config.toml
model = "sound classifier"
dataset = "read English sentences (LibriTTS-R)"
train_examples = 15625
gain_aug_db = 6
n_mels = 64
hop_length = 160
input = "log_mel"
spec_augment = true
win_length = 400
targets = ["voice"]
num_classes = 2
arch = "tc_resnet"
norm = "groupnorm"
activation = "relu"
weight_standardization = true
depths = [4, 4, 4]
kernel_size = 9
stem = "single"
widths = [96, 96, 96]
label_smoothing = 0.1
loss = "cross_entropy"
init = "lecun_normal"
residual_init = "zero_last"
optimizer = "muon"
muon_scale = "spectral"
lr = 0.012
momentum = 0.95
nesterov = false
orthogonalizer = "polar_express"
adamw_lr_other_params = 0.0023
grad_clip = 1.0
ema_decay = 0.995
steps = 18300
batch_size = 128
epochs = 149.9
lr_schedule = "linear"
final_lr_fraction = 0.01
warmup_steps = 910
weight_decay = 0.01
adamw_weight_decay_other_params = 0
Rows from block 5, named by matrix and row number. Rows with one number belong to one channel. Each number is 200 + 40 x the weight over the matrix's rms, rounded and kept within 0 to 999. All counts start at 0.
# convs0: first width-9 conv (model.blocks.5.convs.0.weight, 96x96x9, standardized in use), inputs 72-79, a 9 kernel for each
# convs1: second width-9 conv (model.blocks.5.convs.1.weight, 96x96x9, standardized in use, transposed), outputs 72-79, a 9 kernel for each
convs0.31,204,188,165,207,205,241,191,125,177,202,136,122,121,161,262,225,140,246,168,215,179,179,226,229,270,156,231,137,171,215,162,156,226,267,185,196,185,246,146,156,186,209,187,166,216,181,217,188,219,210,166,159,168,192,166,212,225,179,217,178,242,149,211,151,292,219,207,165,219,120,208,201
convs1.31,219,242,174,296,210,226,260,202,307,188,200,253,191,201,167,230,219,162,137,156,219,140,171,197,217,177,212,220,141,233,214,177,157,182,199,129,168,94,242,188,132,184,247,170,177,182,226,227,210,234,239,257,194,162,258,276,180,178,172,193,213,216,215,236,176,170,124,176,226,127,217,188
convs0.32,144,236,243,188,193,205,214,193,162,205,198,151,207,201,196,184,181,150,168,171,151,179,172,190,151,147,186,231,242,240,224,213,158,166,158,209,156,214,176,208,207,217,148,100,181,134,198,111,218,163,138,120,147,284,173,202,170,189,172,196,191,176,203,233,198,265,160,183,194,138,107,143
convs1.32,220,201,163,218,234,204,216,179,248,184,190,188,206,212,228,214,269,259,194,256,253,206,207,210,215,259,218,207,204,245,214,197,157,248,218,193,138,194,259,194,211,209,238,219,249,123,163,213,192,137,180,208,171,218,231,183,229,259,141,161,206,183,184,248,108,229,242,214,199,227,193,216
convs0.33,119,167,163,170,243,239,161,224,278,153,187,242,322,203,103,107,264,337,208,218,261,216,142,63,164,207,263,231,192,194,198,198,195,183,243,206,176,205,202,203,214,184,192,171,208,140,250,286,221,143,163,174,249,233,169,190,264,181,157,179,214,291,198,202,204,249,186,226,138,123,248,245
convs1.33,196,213,191,225,227,242,195,255,243,192,142,183,219,270,143,227,172,224,282,225,168,181,217,252,284,202,269,233,217,298,186,238,228,190,133,185,223,180,221,190,103,152,179,174,213,260,341,264,178,240,192,212,198,149,209,208,281,206,204,218,156,165,194,190,277,235,243,197,193,176,186,173
convs0.34,298,159,143,158,168,251,93,139,199,283,177,95,175,139,139,112,81,190,251,229,207,188,174,222,217,211,263,198,209,212,233,174,198,147,224,200,220,221,211,197,249,261,228,181,229,112,266,170,217,285,227,186,227,221,240,218,220,228,185,214,254,205,218,194,175,225,240,286,251,159,194,198
convs1.34,137,203,152,172,194,184,184,217,178,226,240,232,193,215,239,216,196,248,252,189,168,175,232,213,194,253,266,244,217,233,202,240,214,254,172,226,194,215,154,223,248,244,197,141,178,196,198,174,231,141,254,142,202,198,208,168,143,155,160,244,242,247,198,195,230,211,211,209,183,214,174,167
convs0.35,104,175,181,152,182,230,228,98,159,141,183,190,137,184,244,231,141,168,254,159,198,189,192,187,282,229,205,194,261,287,203,191,223,188,146,182,157,169,213,184,217,232,195,175,185,282,165,173,199,219,149,233,178,225,201,212,210,200,205,171,200,171,159,303,242,169,197,234,213,158,226,223
convs1.35,290,213,195,189,207,221,162,227,156,149,163,269,158,170,203,179,149,102,256,237,253,243,166,203,248,157,137,266,237,170,194,240,229,257,166,189,201,167,221,192,148,219,264,244,207,198,206,239,194,129,135,232,194,147,169,232,194,187,253,188,208,247,148,204,138,153,153,168,222,329,182,231
convs0.36,222,176,256,158,165,157,148,227,148,353,255,254,239,222,223,144,221,156,195,205,208,187,208,132,206,217,182,234,193,208,227,257,242,240,178,209,174,117,239,151,163,194,217,226,225,169,198,220,213,168,175,190,245,194,181,216,209,267,185,193,142,276,237,254,252,189,129,183,211,215,246,250
convs1.36,176,185,251,168,189,159,259,223,259,158,225,185,198,170,209,151,181,224,197,168,180,208,218,234,222,186,167,195,187,165,150,211,257,242,168,195,84,198,160,211,244,241,201,170,173,223,199,192,204,283,217,205,143,182,210,213,218,202,192,247,295,216,196,182,233,179,205,180,186,152,181,217
convs0.37,157,131,227,250,144,102,243,171,189,219,142,187,249,257,115,313,219,142,212,150,182,209,220,197,264,188,201,166,115,261,229,183,145,252,218,252,216,240,270,200,196,208,218,204,215,254,270,168,214,191,200,221,225,194,243,136,162,242,188,242,233,199,153,214,224,165,182,132,152,218,208,152
convs1.37,230,228,252,243,264,140,205,173,157,234,249,175,173,203,184,199,80,176,142,187,239,190,215,200,198,203,201,189,156,131,282,224,233,220,104,152,205,189,205,212,244,178,207,212,153,277,237,253,197,196,165,251,176,271,144,205,146,166,179,188,143,130,277,209,188,194,288,107,182,230,237,225
convs0.38,268,247,154,247,123,183,103,181,188,246,247,200,184,143,244,109,234,229,185,255,182,161,164,244,134,240,231,221,225,218,241,229,187,164,261,220,122,163,158,240,157,178,222,188,193,238,191,96,227,215,203,148,211,157,177,149,144,224,144,168,197,206,288,198,260,237,121,227,180,254,185,240
convs1.38,253,229,157,220,207,196,175,243,261,158,248,224,220,158,236,210,158,158,200,221,163,148,213,196,196,210,189,127,103,96,172,151,142,241,161,179,200,200,277,185,188,193,182,165,199,213,223,184,240,96,216,180,212,248,181,183,200,223,225,235,207,225,265,264,195,227,168,265,188,211,180,206
convs0.39,202,148,154,163,104,201,134,110,216,142,172,227,161,184,109,181,143,176,207,250,202,164,217,173,214,186,143,164,248,186,177,182,220,197,198,201,208,163,155,201,191,196,203,198,179,210,200,195,130,158,214,207,260,224,172,198,179,190,121,172,238,228,245,135,247,175,198,177,189,169,214,199
convs1.39,125,214,229,234,199,162,157,188,193,173,199,140,155,195,190,197,159,182,214,148,192,221,153,178,143,199,155,216,196,242,255,284,211,161,204,147,164,201,53,213,201,201,122,175,242,167,228,132,194,267,232,157,111,118,189,271,261,218,250,152,230,227,262,155,220,238,203,235,289,166,241,173
convs0.40,142,183,99,131,190,166,185,219,222,180,146,138,132,198,203,177,141,220,162,170,214,235,263,210,215,152,166,217,165,212,196,285,228,185,247,247,207,166,191,182,243,214,209,180,265,168,145,93,171,191,242,197,204,193,233,228,211,217,218,159,201,173,162,203,221,223,199,181,262,165,255,239
convs1.40,167,264,223,262,210,166,187,181,256,201,223,143,204,193,162,217,230,201,229,182,233,253,260,220,183,256,236,257,213,226,178,257,255,156,158,287,171,197,193,171,256,232,231,190,136,199,160,157,265,216,193,236,209,196,161,196,153,171,167,270,201,186,259,251,282,228,299,191,234,189,196,206
convs0.41,238,232,187,153,212,189,146,180,134,219,185,107,97,164,205,194,196,163,202,127,145,187,128,130,159,176,216,192,184,192,199,181,113,179,227,154,195,220,193,178,215,203,164,198,198,192,226,142,183,241,204,156,231,160,225,194,126,154,177,191,187,276,212,237,209,185,225,215,237,101,219,177
convs1.41,178,184,202,143,155,154,131,156,166,219,228,134,180,188,236,178,158,188,232,181,148,105,161,191,173,138,166,161,215,256,213,166,161,209,201,210,205,184,214,128,133,137,150,187,160,121,152,165,252,243,207,165,192,199,227,174,177,190,202,180,216,255,241,127,193,230,207,139,215,157,203,251
convs0.42,160,182,200,181,226,171,246,292,156,97,132,205,181,195,122,217,189,142,224,177,222,265,229,168,244,190,165,170,172,180,178,211,194,328,211,221,193,219,222,175,207,140,184,184,226,166,174,145,232,211,158,198,222,168,145,235,152,131,202,213,254,189,230,247,217,189,226,211,250,209,141,138
convs1.42,243,192,187,236,94,251,143,240,172,163,241,196,174,223,254,249,193,152,142,193,172,193,164,197,161,172,236,172,177,232,200,137,237,170,194,163,248,182,200,105,215,153,219,185,206,221,233,175,227,164,229,185,167,188,256,217,237,179,210,164,180,176,227,123,234,180,191,181,184,154,224,226
convs0.43,195,151,190,233,249,166,189,246,213,190,150,103,199,314,198,173,187,199,185,194,237,199,201,255,207,237,244,226,178,264,205,202,257,156,248,202,269,203,233,250,207,262,228,219,173,142,159,197,214,292,225,149,229,264,200,196,194,178,175,242,202,233,191,178,79,176,258,256,250,192,235,292
convs1.43,250,233,213,176,169,206,209,146,262,247,222,223,161,138,176,171,167,167,194,200,222,153,222,238,252,286,162,199,221,200,147,211,239,249,207,186,207,293,272,241,202,142,271,232,262,179,196,184,194,153,182,174,165,142,229,190,226,167,154,167,208,260,286,212,194,130,149,145,123,168,132,281
convs0.44,282,190,201,103,159,223,179,100,233,330,192,129,140,190,175,250,126,230,243,219,114,132,195,183,188,147,207,277,217,191,123,171,173,177,239,195,171,219,212,204,184,171,212,172,221,277,273,179,197,233,163,213,141,180,272,183,202,138,203,312,199,219,157,162,164,208,205,223,171,208,181,213
convs1.44,154,182,157,217,177,171,210,211,215,188,186,205,242,194,130,189,219,262,189,240,191,169,191,212,252,227,262,183,155,195,185,260,198,217,268,172,203,226,227,216,183,198,187,209,207,195,167,196,206,241,170,193,157,208,189,206,196,178,175,150,206,179,178,227,241,155,172,237,216,188,225,175
convs0.45,211,152,186,244,194,165,172,200,209,140,159,158,249,124,175,201,147,158,195,153,187,208,190,166,197,184,123,221,229,215,212,180,204,164,166,147,239,198,219,235,158,239,199,214,196,130,129,194,117,144,259,224,147,163,228,172,138,193,246,182,168,154,153,197,130,257,189,165,226,167,79,233
convs1.45,204,147,308,181,261,141,252,198,247,241,116,151,231,241,160,160,193,232,128,186,213,225,206,149,173,179,175,221,215,178,181,235,139,197,121,227,193,117,189,266,177,208,151,198,203,276,203,138,162,185,181,222,200,214,213,224,151,282,259,215,173,161,202,213,155,175,210,134,250,224,184,231
convs0.46,194,184,184,110,227,156,149,252,127,148,248,212,118,231,205,204,276,176,176,248,201,208,204,129,227,283,232,299,289,253,154,157,166,185,210,179,286,202,276,212,175,192,217,237,182,183,196,151,202,239,166,204,135,204,224,213,156,174,186,182,144,182,169,179,213,188,204,227,193,214,208,241
convs1.46,240,229,237,228,252,203,225,216,241,199,148,330,213,169,190,162,169,212,301,246,247,275,268,218,251,158,188,224,260,188,119,310,230,227,165,114,144,231,172,220,198,189,137,154,180,256,245,187,217,240,206,181,173,194,193,313,224,243,218,232,257,124,204,166,168,201,136,266,243,141,200,159
convs0.47,228,192,160,197,295,233,139,183,155,316,243,79,141,176,181,212,200,105,225,189,93,165,207,262,240,175,221,239,219,215,187,201,154,189,189,211,202,190,182,180,163,207,202,179,203,144,143,167,170,162,225,235,191,222,224,162,191,190,196,172,189,207,182,244,166,163,168,186,145,225,233,157
convs1.47,213,212,290,141,197,160,142,183,258,262,178,210,199,190,211,248,185,139,184,196,200,222,218,248,170,252,169,143,207,160,223,184,199,102,185,212,164,247,142,173,124,201,175,192,112,249,187,164,262,279,202,153,224,237,194,251,231,167,156,185,249,223,250,164,253,191,166,184,253,185,210,227
convs0.48,175,188,188,143,214,228,170,151,209,191,162,114,187,253,254,219,247,202,196,213,206,208,196,248,255,167,231,187,202,214,162,180,259,205,195,168,215,195,202,228,199,186,160,169,170,201,120,243,257,209,185,249,164,219,124,234,152,174,184,233,207,192,217,146,125,184,236,232,221,200,206,190
convs1.48,216,197,163,159,116,175,199,89,194,179,209,243,216,166,246,167,174,220,173,161,159,226,221,148,173,180,230,208,172,134,228,201,178,169,175,166,246,179,213,205,180,162,196,233,233,283,174,248,158,239,267,204,221,255,215,228,129,161,191,163,193,201,224,183,262,197,107,184,191,225,185,137
convs0.49,129,190,182,165,176,219,271,156,198,128,148,120,164,166,192,168,236,245,231,151,152,190,218,177,148,223,213,225,232,219,213,230,143,223,158,120,236,184,198,141,244,190,265,197,204,228,131,157,221,118,190,258,199,217,260,221,210,172,206,181,194,180,245,170,183,118,239,175,266,237,209,202
convs1.49,136,131,119,219,236,256,244,191,195,234,183,190,226,111,140,221,233,178,234,270,227,226,215,198,264,218,197,247,113,195,161,238,211,280,339,246,188,169,168,226,200,130,185,296,231,178,156,126,165,140,146,186,217,188,215,133,208,243,208,224,210,249,250,181,231,191,206,220,248,148,294,228
convs0.50,234,207,231,167,167,168,221,268,204,212,228,206,153,200,139,233,293,230,199,219,179,208,176,123,284,247,207,163,188,175,166,204,226,199,217,164,205,155,176,194,187,241,168,182,216,249,265,146,185,206,204,228,231,215,237,186,180,216,181,222,239,196,230,273,241,194,188,165,150,130,190,168
convs1.50,205,189,168,164,239,147,243,258,222,212,199,256,173,155,195,178,115,212,216,194,198,194,192,178,204,248,191,191,161,174,217,204,211,276,179,107,130,189,182,175,203,140,201,141,125,214,249,128,220,167,252,247,160,280,242,249,203,266,227,160,200,209,136,236,178,211,183,195,273,263,178,173
convs0.51,204,216,219,276,211,205,143,204,166,128,166,167,241,259,133,187,178,164,182,198,175,241,281,223,217,222,195,207,187,145,185,164,231,195,216,229,172,199,170,229,157,165,208,189,193,208,237,189,199,205,214,253,170,196,171,218,143,164,157,172,254,201,225,211,178,174,169,160,146,213,230,193
convs1.51,205,269,203,254,201,134,223,237,276,127,258,214,201,221,108,223,184,181,187,172,199,272,192,211,228,242,166,226,155,191,236,193,171,176,178,182,172,83,259,222,244,205,204,194,232,258,227,174,239,163,228,192,126,124,216,113,155,184,161,178,161,177,154,154,302,155,200,254,195,153,145,101
convs0.52,210,220,201,186,136,173,152,180,114,267,280,222,177,200,274,217,212,166,152,123,155,201,218,207,238,214,250,180,173,160,158,153,193,210,192,139,212,209,249,185,132,162,266,236,227,209,110,169,115,187,204,181,90,216,155,199,172,226,130,126,156,190,193,222,186,212,101,180,186,261,225,177
convs1.52,166,190,227,186,227,222,201,175,224,240,197,158,134,154,225,153,152,166,164,215,231,196,176,231,207,231,238,260,271,197,207,240,205,191,171,185,245,272,241,303,153,223,185,228,261,218,220,225,199,210,155,175,213,220,171,167,161,180,218,159,230,164,215,220,156,206,187,212,259,193,204,211
convs0.53,193,254,117,188,285,185,160,169,255,273,188,178,247,202,193,156,97,179,225,223,280,170,210,182,214,161,172,298,219,215,233,275,180,221,232,260,240,143,213,246,219,199,227,239,229,196,150,234,156,211,199,162,212,219,234,289,212,247,208,228,244,207,260,188,170,173,233,177,182,151,259,182
convs1.53,219,269,210,197,208,213,200,144,196,229,204,199,177,209,217,145,176,215,163,175,221,192,217,238,222,237,239,153,180,162,194,200,219,181,235,198,192,128,216,200,238,204,174,142,260,189,116,227,198,234,207,124,148,186,190,193,170,225,209,248,176,233,177,224,279,212,187,172,279,200,199,160
convs0.54,295,196,254,157,214,273,167,178,133,256,129,234,193,217,194,187,162,137,219,204,200,213,165,174,220,184,156,185,240,187,193,148,193,242,204,146,182,181,245,202,192,196,238,156,157,145,206,229,184,227,156,146,208,225,190,148,185,170,190,223,264,200,145,259,124,200,150,217,152,157,219,157
convs1.54,169,163,239,158,191,144,173,214,171,202,236,212,236,173,189,225,250,225,239,195,172,187,218,236,192,121,156,177,187,207,216,164,116,167,170,158,224,233,191,230,224,229,181,243,184,147,243,114,215,261,247,173,166,260,190,256,179,222,129,169,174,205,211,159,236,261,152,236,215,245,174,259
convs0.55,198,131,187,213,228,210,170,176,158,157,139,114,217,158,141,149,238,146,190,192,185,244,182,186,223,212,127,181,204,224,183,143,200,212,201,188,228,219,249,241,244,234,176,218,224,234,193,237,258,198,142,242,187,222,241,218,195,202,212,187,220,206,218,156,167,226,238,205,206,225,134,176
convs1.55,247,223,242,241,264,315,296,122,171,140,195,154,171,184,248,200,348,192,194,155,238,133,155,245,313,274,275,170,230,247,244,257,165,125,121,165,233,185,130,157,281,205,144,169,234,322,256,213,219,170,304,257,155,174,253,192,180,136,192,147,238,206,186,214,227,275,232,169,177,113,222,105
convs0.56,194,185,253,216,137,219,186,196,183,170,139,165,207,160,171,182,184,151,195,198,231,131,236,193,185,199,218,197,152,176,211,234,172,277,239,181,228,132,195,216,225,149,254,211,242,183,221,222,201,196,249,204,216,158,191,217,245,167,126,199,129,136,165,188,215,188,153,172,266,188,234,200
convs1.56,184,200,198,147,225,222,217,214,183,170,191,225,240,233,248,223,218,125,173,105,171,169,218,121,164,289,292,132,144,203,145,167,212,185,173,168,182,152,272,236,182,136,285,140,183,192,216,157,275,222,220,198,173,215,202,158,64,241,163,232,148,176,241,247,135,171,142,221,216,182,147,205
convs0.57,248,149,177,168,162,222,233,195,181,260,224,224,103,142,269,212,192,206,198,204,185,151,223,179,185,246,217,251,221,297,216,186,174,157,183,197,219,225,231,247,204,196,191,219,201,145,161,211,198,225,122,175,225,135,198,186,217,216,206,192,179,201,176,287,226,193,235,175,204,202,230,142
convs1.57,275,216,245,265,250,214,201,157,211,150,228,231,163,165,170,212,158,186,232,230,157,209,156,244,214,219,178,237,193,179,209,192,161,161,142,193,193,215,189,214,147,193,201,235,207,190,128,209,231,206,174,221,194,244,207,272,146,183,184,167,183,179,227,195,173,210,259,280,220,172,220,202
convs0.58,125,199,188,224,153,187,210,212,73,214,197,185,208,188,226,186,155,141,190,239,154,195,207,257,210,195,119,210,196,166,191,186,157,189,208,162,214,192,226,195,175,183,186,182,154,244,153,280,258,166,174,240,220,201,149,195,171,152,203,190,233,232,169,245,193,206,150,175,127,192,172,179
convs1.58,251,231,233,215,137,181,228,197,231,245,134,178,261,209,184,197,184,169,179,225,235,207,151,262,199,183,157,202,214,243,301,215,204,128,216,204,162,129,256,196,237,191,252,195,247,198,211,261,218,206,220,213,237,173,145,225,203,231,254,246,213,225,170,204,230,158,158,211,259,174,232,208
convs0.59,218,207,200,145,213,240,169,231,190,193,211,179,150,150,163,146,206,188,226,149,217,223,238,185,152,167,162,149,221,247,221,242,237,177,233,141,168,196,251,249,221,195,158,194,303,197,171,194,188,175,257,219,168,262,218,237,236,293,238,199,191,209,145,172,195,234,248,180,129,210,270,235
convs1.59,116,154,207,179,226,252,221,150,166,217,227,144,179,147,151,150,182,175,222,132,194,168,213,207,193,163,114,224,191,189,178,214,215,154,274,160,244,209,209,173,184,173,195,234,188,119,174,112,147,185,214,160,219,167,223,193,188,109,220,201,214,212,197,180,219,181,189,139,190,233,182,216
convs0.60,226,82,104,154,210,133,166,182,173,253,141,162,171,153,127,168,217,244,196,184,211,232,236,179,197,145,205,189,197,230,190,188,151,203,226,228,200,221,175,147,183,234,185,173,176,119,197,229,236,183,184,180,190,164,221,169,201,166,214,215,191,211,158,142,127,151,207,172,171,244,194,283
convs1.60,198,164,218,222,232,237,174,211,243,68,169,201,146,107,103,200,186,177,184,191,134,204,259,281,191,97,262,137,184,207,152,259,131,253,139,204,171,172,187,140,269,231,175,188,245,136,163,215,191,139,229,206,149,175,179,155,172,129,167,141,140,141,223,254,182,245,211,167,189,275,200,148
convs0.61,206,235,197,220,91,208,304,173,162,141,211,355,209,111,202,250,87,187,189,231,260,207,168,155,151,182,169,161,202,245,172,232,172,210,173,215,237,156,219,233,175,196,230,212,190,203,247,205,210,187,189,242,169,193,259,248,271,174,169,214,177,172,262,210,180,177,162,205,303,251,191,186
convs1.61,196,231,177,274,212,241,242,128,121,246,175,120,201,228,201,283,257,133,183,170,115,194,150,223,208,218,146,174,220,206,212,152,155,161,231,203,164,210,171,151,180,100,156,97,174,203,219,276,222,192,251,259,188,199,178,199,196,254,154,170,252,240,302,227,242,155,315,208,213,151,280,254
convs0.62,237,163,185,158,176,217,186,182,254,245,168,126,138,160,149,140,123,158,221,171,149,182,235,168,125,147,195,210,232,169,195,236,164,230,183,167,164,213,208,154,196,217,206,211,212,157,172,207,194,216,235,120,220,240,160,253,194,195,201,191,213,256,221,317,254,171,235,237,231,247,181,250
convs1.62,218,195,165,177,233,188,159,182,187,206,197,243,238,249,173,248,210,232,217,180,180,160,184,218,189,170,195,228,203,224,188,222,220,216,192,195,229,163,228,211,174,209,203,224,180,176,218,159,187,227,194,211,171,214,204,179,175,214,219,209,218,245,278,156,190,194,115,159,162,150,189,188
convs0.63,166,223,183,254,236,177,220,189,261,252,211,217,312,200,209,163,193,334,162,192,181,194,222,189,224,210,276,245,196,215,249,240,198,180,173,103,266,233,189,177,206,271,226,217,162,212,202,251,174,237,266,213,143,305,155,278,192,182,195,202,143,162,206,252,184,197,211,196,247,207,117,297
convs1.63,267,168,249,220,167,152,196,126,266,238,156,226,239,213,102,135,163,210,178,195,229,189,169,204,124,171,188,193,212,170,182,200,191,157,152,182,199,216,279,287,246,249,213,207,83,210,209,270,197,215,209,233,161,93,191,225,171,220,145,195,136,165,145,117,210,142,163,216,285,228,188,170
convs0.64,166,192,131,174,187,207,218,275,159,72,241,221,235,166,249,184,261,104,195,208,190,245,251,207,139,230,166,234,180,164,190,255,154,157,207,220,159,137,162,171,134,207,170,158,156,236,198,233,190,242,176,256,229,172,180,245,196,208,225,204,249,255,243,144,161,249,194,213,133,259,170,175
convs1.64,224,166,178,148,230,178,197,111,235,245,153,142,222,143,175,203,209,162,220,187,225,190,243,180,136,182,175,219,211,179,215,299,230,235,199,174,279,263,218,230,217,203,211,247,207,206,177,234,250,141,245,168,194,195,246,177,221,179,137,189,180,140,214,217,183,140,182,234,199,259,203,198
convs0.65,230,226,251,176,232,221,223,224,66,242,205,214,176,216,216,251,252,81,159,172,204,157,182,166,184,177,216,172,211,183,113,159,196,192,153,191,184,207,149,220,231,161,252,262,262,116,277,143,236,275,161,177,195,205,166,155,155,189,225,165,153,183,192,216,282,151,213,273,177,236,169,185
convs1.65,198,158,198,173,155,268,236,272,274,141,260,224,204,190,185,63,122,272,109,171,185,168,167,230,266,161,191,142,183,228,200,186,84,194,191,285,313,178,216,163,248,154,145,142,120,181,280,199,214,164,271,209,291,225,48,183,201,193,223,188,270,168,226,235,162,268,128,239,174,265,199,214
convs0.66,206,251,135,170,189,221,214,182,158,245,230,187,229,243,201,159,146,236,239,245,210,198,220,241,193,198,174,187,191,136,154,167,145,164,214,186,193,204,178,174,186,235,185,218,247,202,229,230,213,265,211,191,115,232,168,162,146,207,174,208,228,190,199,165,201,204,196,168,196,161,155,204
convs1.66,173,201,274,213,228,239,172,285,234,209,185,183,194,174,231,230,142,176,173,170,159,181,209,215,162,178,204,224,206,198,242,189,239,231,291,232,269,214,213,196,251,209,244,210,249,182,177,187,186,225,229,188,128,222,201,179,193,207,240,217,189,189,175,253,232,198,202,201,192,196,200,241
convs0.67,257,194,161,209,173,214,194,105,172,253,272,215,190,172,210,230,102,230,181,214,184,250,116,182,201,226,292,242,241,193,200,212,135,178,159,185,205,198,258,227,218,218,235,187,179,236,270,180,196,165,220,232,221,203,207,144,216,152,196,197,176,179,134,189,232,167,184,142,226,178,221,88
convs1.67,230,265,189,153,178,198,176,141,154,179,218,185,226,208,172,233,237,142,218,204,127,157,183,224,147,221,165,138,139,152,217,214,220,118,180,251,194,240,244,117,185,240,149,111,156,169,203,194,176,229,215,214,162,135,234,201,195,189,174,212,133,233,292,155,242,128,228,160,216,211,246,241
convs0.68,254,270,198,181,254,235,166,181,257,219,187,209,285,247,231,218,225,222,201,206,232,206,180,190,183,170,226,157,163,154,156,179,191,172,176,201,183,173,180,139,147,159,118,158,194,255,253,215,130,141,144,161,178,242,157,128,145,159,145,120,161,211,183,234,202,237,184,152,189,155,148,172
convs1.68,326,267,233,216,193,156,239,215,229,123,134,246,192,154,183,244,210,202,140,180,227,228,199,220,245,287,247,227,186,171,204,197,241,221,164,258,197,223,234,238,137,209,153,188,217,213,252,285,240,175,179,222,162,123,219,123,147,171,186,208,252,304,205,287,286,218,228,174,210,214,220,174
convs0.69,177,192,203,191,239,208,217,279,205,202,134,155,145,165,243,258,217,184,222,150,174,179,202,265,217,106,202,223,162,115,148,199,190,151,142,130,241,167,214,191,208,147,150,226,191,158,163,202,207,170,164,243,259,255,116,172,172,164,205,210,192,215,244,217,227,167,171,193,188,200,174,190
convs1.69,282,206,194,271,281,230,213,190,164,192,181,215,209,167,168,206,174,157,142,154,166,232,198,170,167,201,202,205,224,212,269,176,259,188,217,240,235,174,212,233,190,200,211,180,205,203,200,207,212,195,165,214,208,234,243,169,186,184,228,207,219,201,191,178,204,192,241,237,205,185,223,182
convs0.70,252,271,247,181,156,107,166,176,186,152,264,235,182,195,198,220,107,143,203,205,235,200,220,179,200,185,187,241,215,231,245,202,252,202,183,160,249,252,215,257,269,179,187,153,195,250,226,141,253,177,224,201,199,164,147,220,237,218,249,213,216,202,230,203,327,198,155,209,178,156,170,183
convs1.70,230,250,197,194,255,207,202,217,177,206,204,114,179,231,216,229,252,210,117,166,217,277,238,263,258,184,221,193,220,226,286,212,292,185,165,245,166,226,176,160,194,231,201,180,242,173,123,219,204,206,193,170,198,179,268,255,163,267,258,207,173,262,207,238,271,218,255,175,235,213,292,213
convs0.71,190,166,227,210,192,179,181,124,173,224,212,213,157,111,103,157,147,224,223,216,183,183,162,189,160,230,261,252,200,198,206,196,164,154,179,203,224,180,170,205,242,237,224,228,237,248,165,232,228,211,214,180,167,212,232,242,257,225,214,191,187,211,193,158,214,163,159,220,196,220,178,278
convs1.71,182,139,93,215,188,184,206,192,174,209,241,259,142,202,150,185,188,189,220,147,133,164,178,224,212,182,164,234,291,203,178,253,223,238,250,125,237,255,254,257,280,199,196,144,198,199,175,210,123,183,205,223,176,178,181,243,299,273,226,224,266,250,188,204,221,236,183,184,228,242,132,250
convs0.72,232,219,199,226,192,221,213,167,153,254,179,210,210,209,228,247,150,173,210,167,176,234,214,201,196,159,177,258,231,229,182,192,228,239,172,172,230,194,202,198,186,211,215,178,177,172,202,213,217,195,194,198,234,194,202,209,225,210,234,215,215,188,199,167,196,192,220,162,205,189,168,107
convs1.72,251,201,203,183,100,179,173,220,227,151,208,231,235,169,179,190,164,237,196,216,247,280,270,222,195,155,161,229,236,240,218,219,191,228,215,181,140,172,222,201,153,148,169,198,248,220,214,243,199,135,200,172,185,245,117,169,181,199,159,221,181,159,120,252,280,235,229,201,314,225,212,225
convs0.73,89,234,181,233,193,174,176,186,238,122,328,89,194,204,259,217,243,297,184,265,237,222,256,189,161,240,293,184,173,204,233,228,244,186,224,249,184,194,180,281,227,235,210,250,177,231,214,205,124,203,206,193,155,184,162,190,125,211,210,230,186,228,169,194,302,188,127,218,172,215,131,202
convs1.73,146,245,175,236,211,195,190,164,171,234,158,190,287,264,236,187,267,125,195,302,186,251,148,210,272,198,213,204,222,249,142,259,282,150,111,164,176,149,148,155,233,230,204,208,225,250,182,227,189,222,213,204,233,166,252,238,243,244,202,217,171,196,197,271,279,197,226,156,154,218,276,167
convs0.74,129,197,152,155,229,178,228,182,220,139,145,165,160,216,288,213,187,232,206,176,199,195,285,291,258,173,217,219,160,209,181,186,290,229,226,240,168,182,193,179,157,208,186,126,254,175,84,239,182,222,266,230,190,219,164,186,162,218,274,228,219,228,191,251,157,185,115,206,167,161,166,253
convs1.74,201,230,206,164,202,161,192,215,195,250,258,211,206,180,172,214,208,125,142,177,222,167,211,190,213,115,183,220,196,150,154,200,199,292,248,167,199,192,195,176,227,231,297,237,205,205,192,232,193,173,171,189,247,191,237,235,207,245,253,236,208,174,250,260,188,217,207,236,164,207,192,219
convs0.75,211,125,146,200,195,116,154,158,193,170,179,199,170,153,123,159,215,252,215,217,205,181,201,227,220,222,201,215,187,188,241,222,196,255,281,264,212,213,191,190,172,191,199,244,215,249,197,210,212,206,186,179,198,214,210,214,248,232,220,219,236,177,176,196,179,149,138,188,190,137,201,224
convs1.75,270,128,111,163,206,243,240,173,198,232,223,202,194,216,222,245,257,240,236,268,225,254,101,103,98,194,170,219,206,189,179,240,304,192,202,282,261,228,192,228,231,204,233,224,270,193,171,204,195,200,120,170,165,107,176,185,233,221,241,189,172,246,220,314,222,258,207,176,191,189,161,208
convs0.76,146,225,231,276,189,208,204,239,193,255,126,278,185,254,210,285,185,206,189,160,166,151,209,178,240,203,208,220,193,196,175,149,176,211,220,162,176,202,203,234,174,171,189,227,122,238,251,210,197,188,210,186,185,208,201,208,184,192,199,259,235,163,207,202,251,213,292,208,187,169,216,214
convs1.76,177,206,199,201,156,198,208,196,190,201,209,209,166,199,173,187,207,217,147,168,183,198,215,227,202,205,213,227,248,211,218,192,239,257,208,144,187,222,218,224,173,208,198,218,229,166,171,186,157,173,196,208,204,199,209,227,202,189,261,210,126,193,164,180,169,189,240,210,240,187,231,201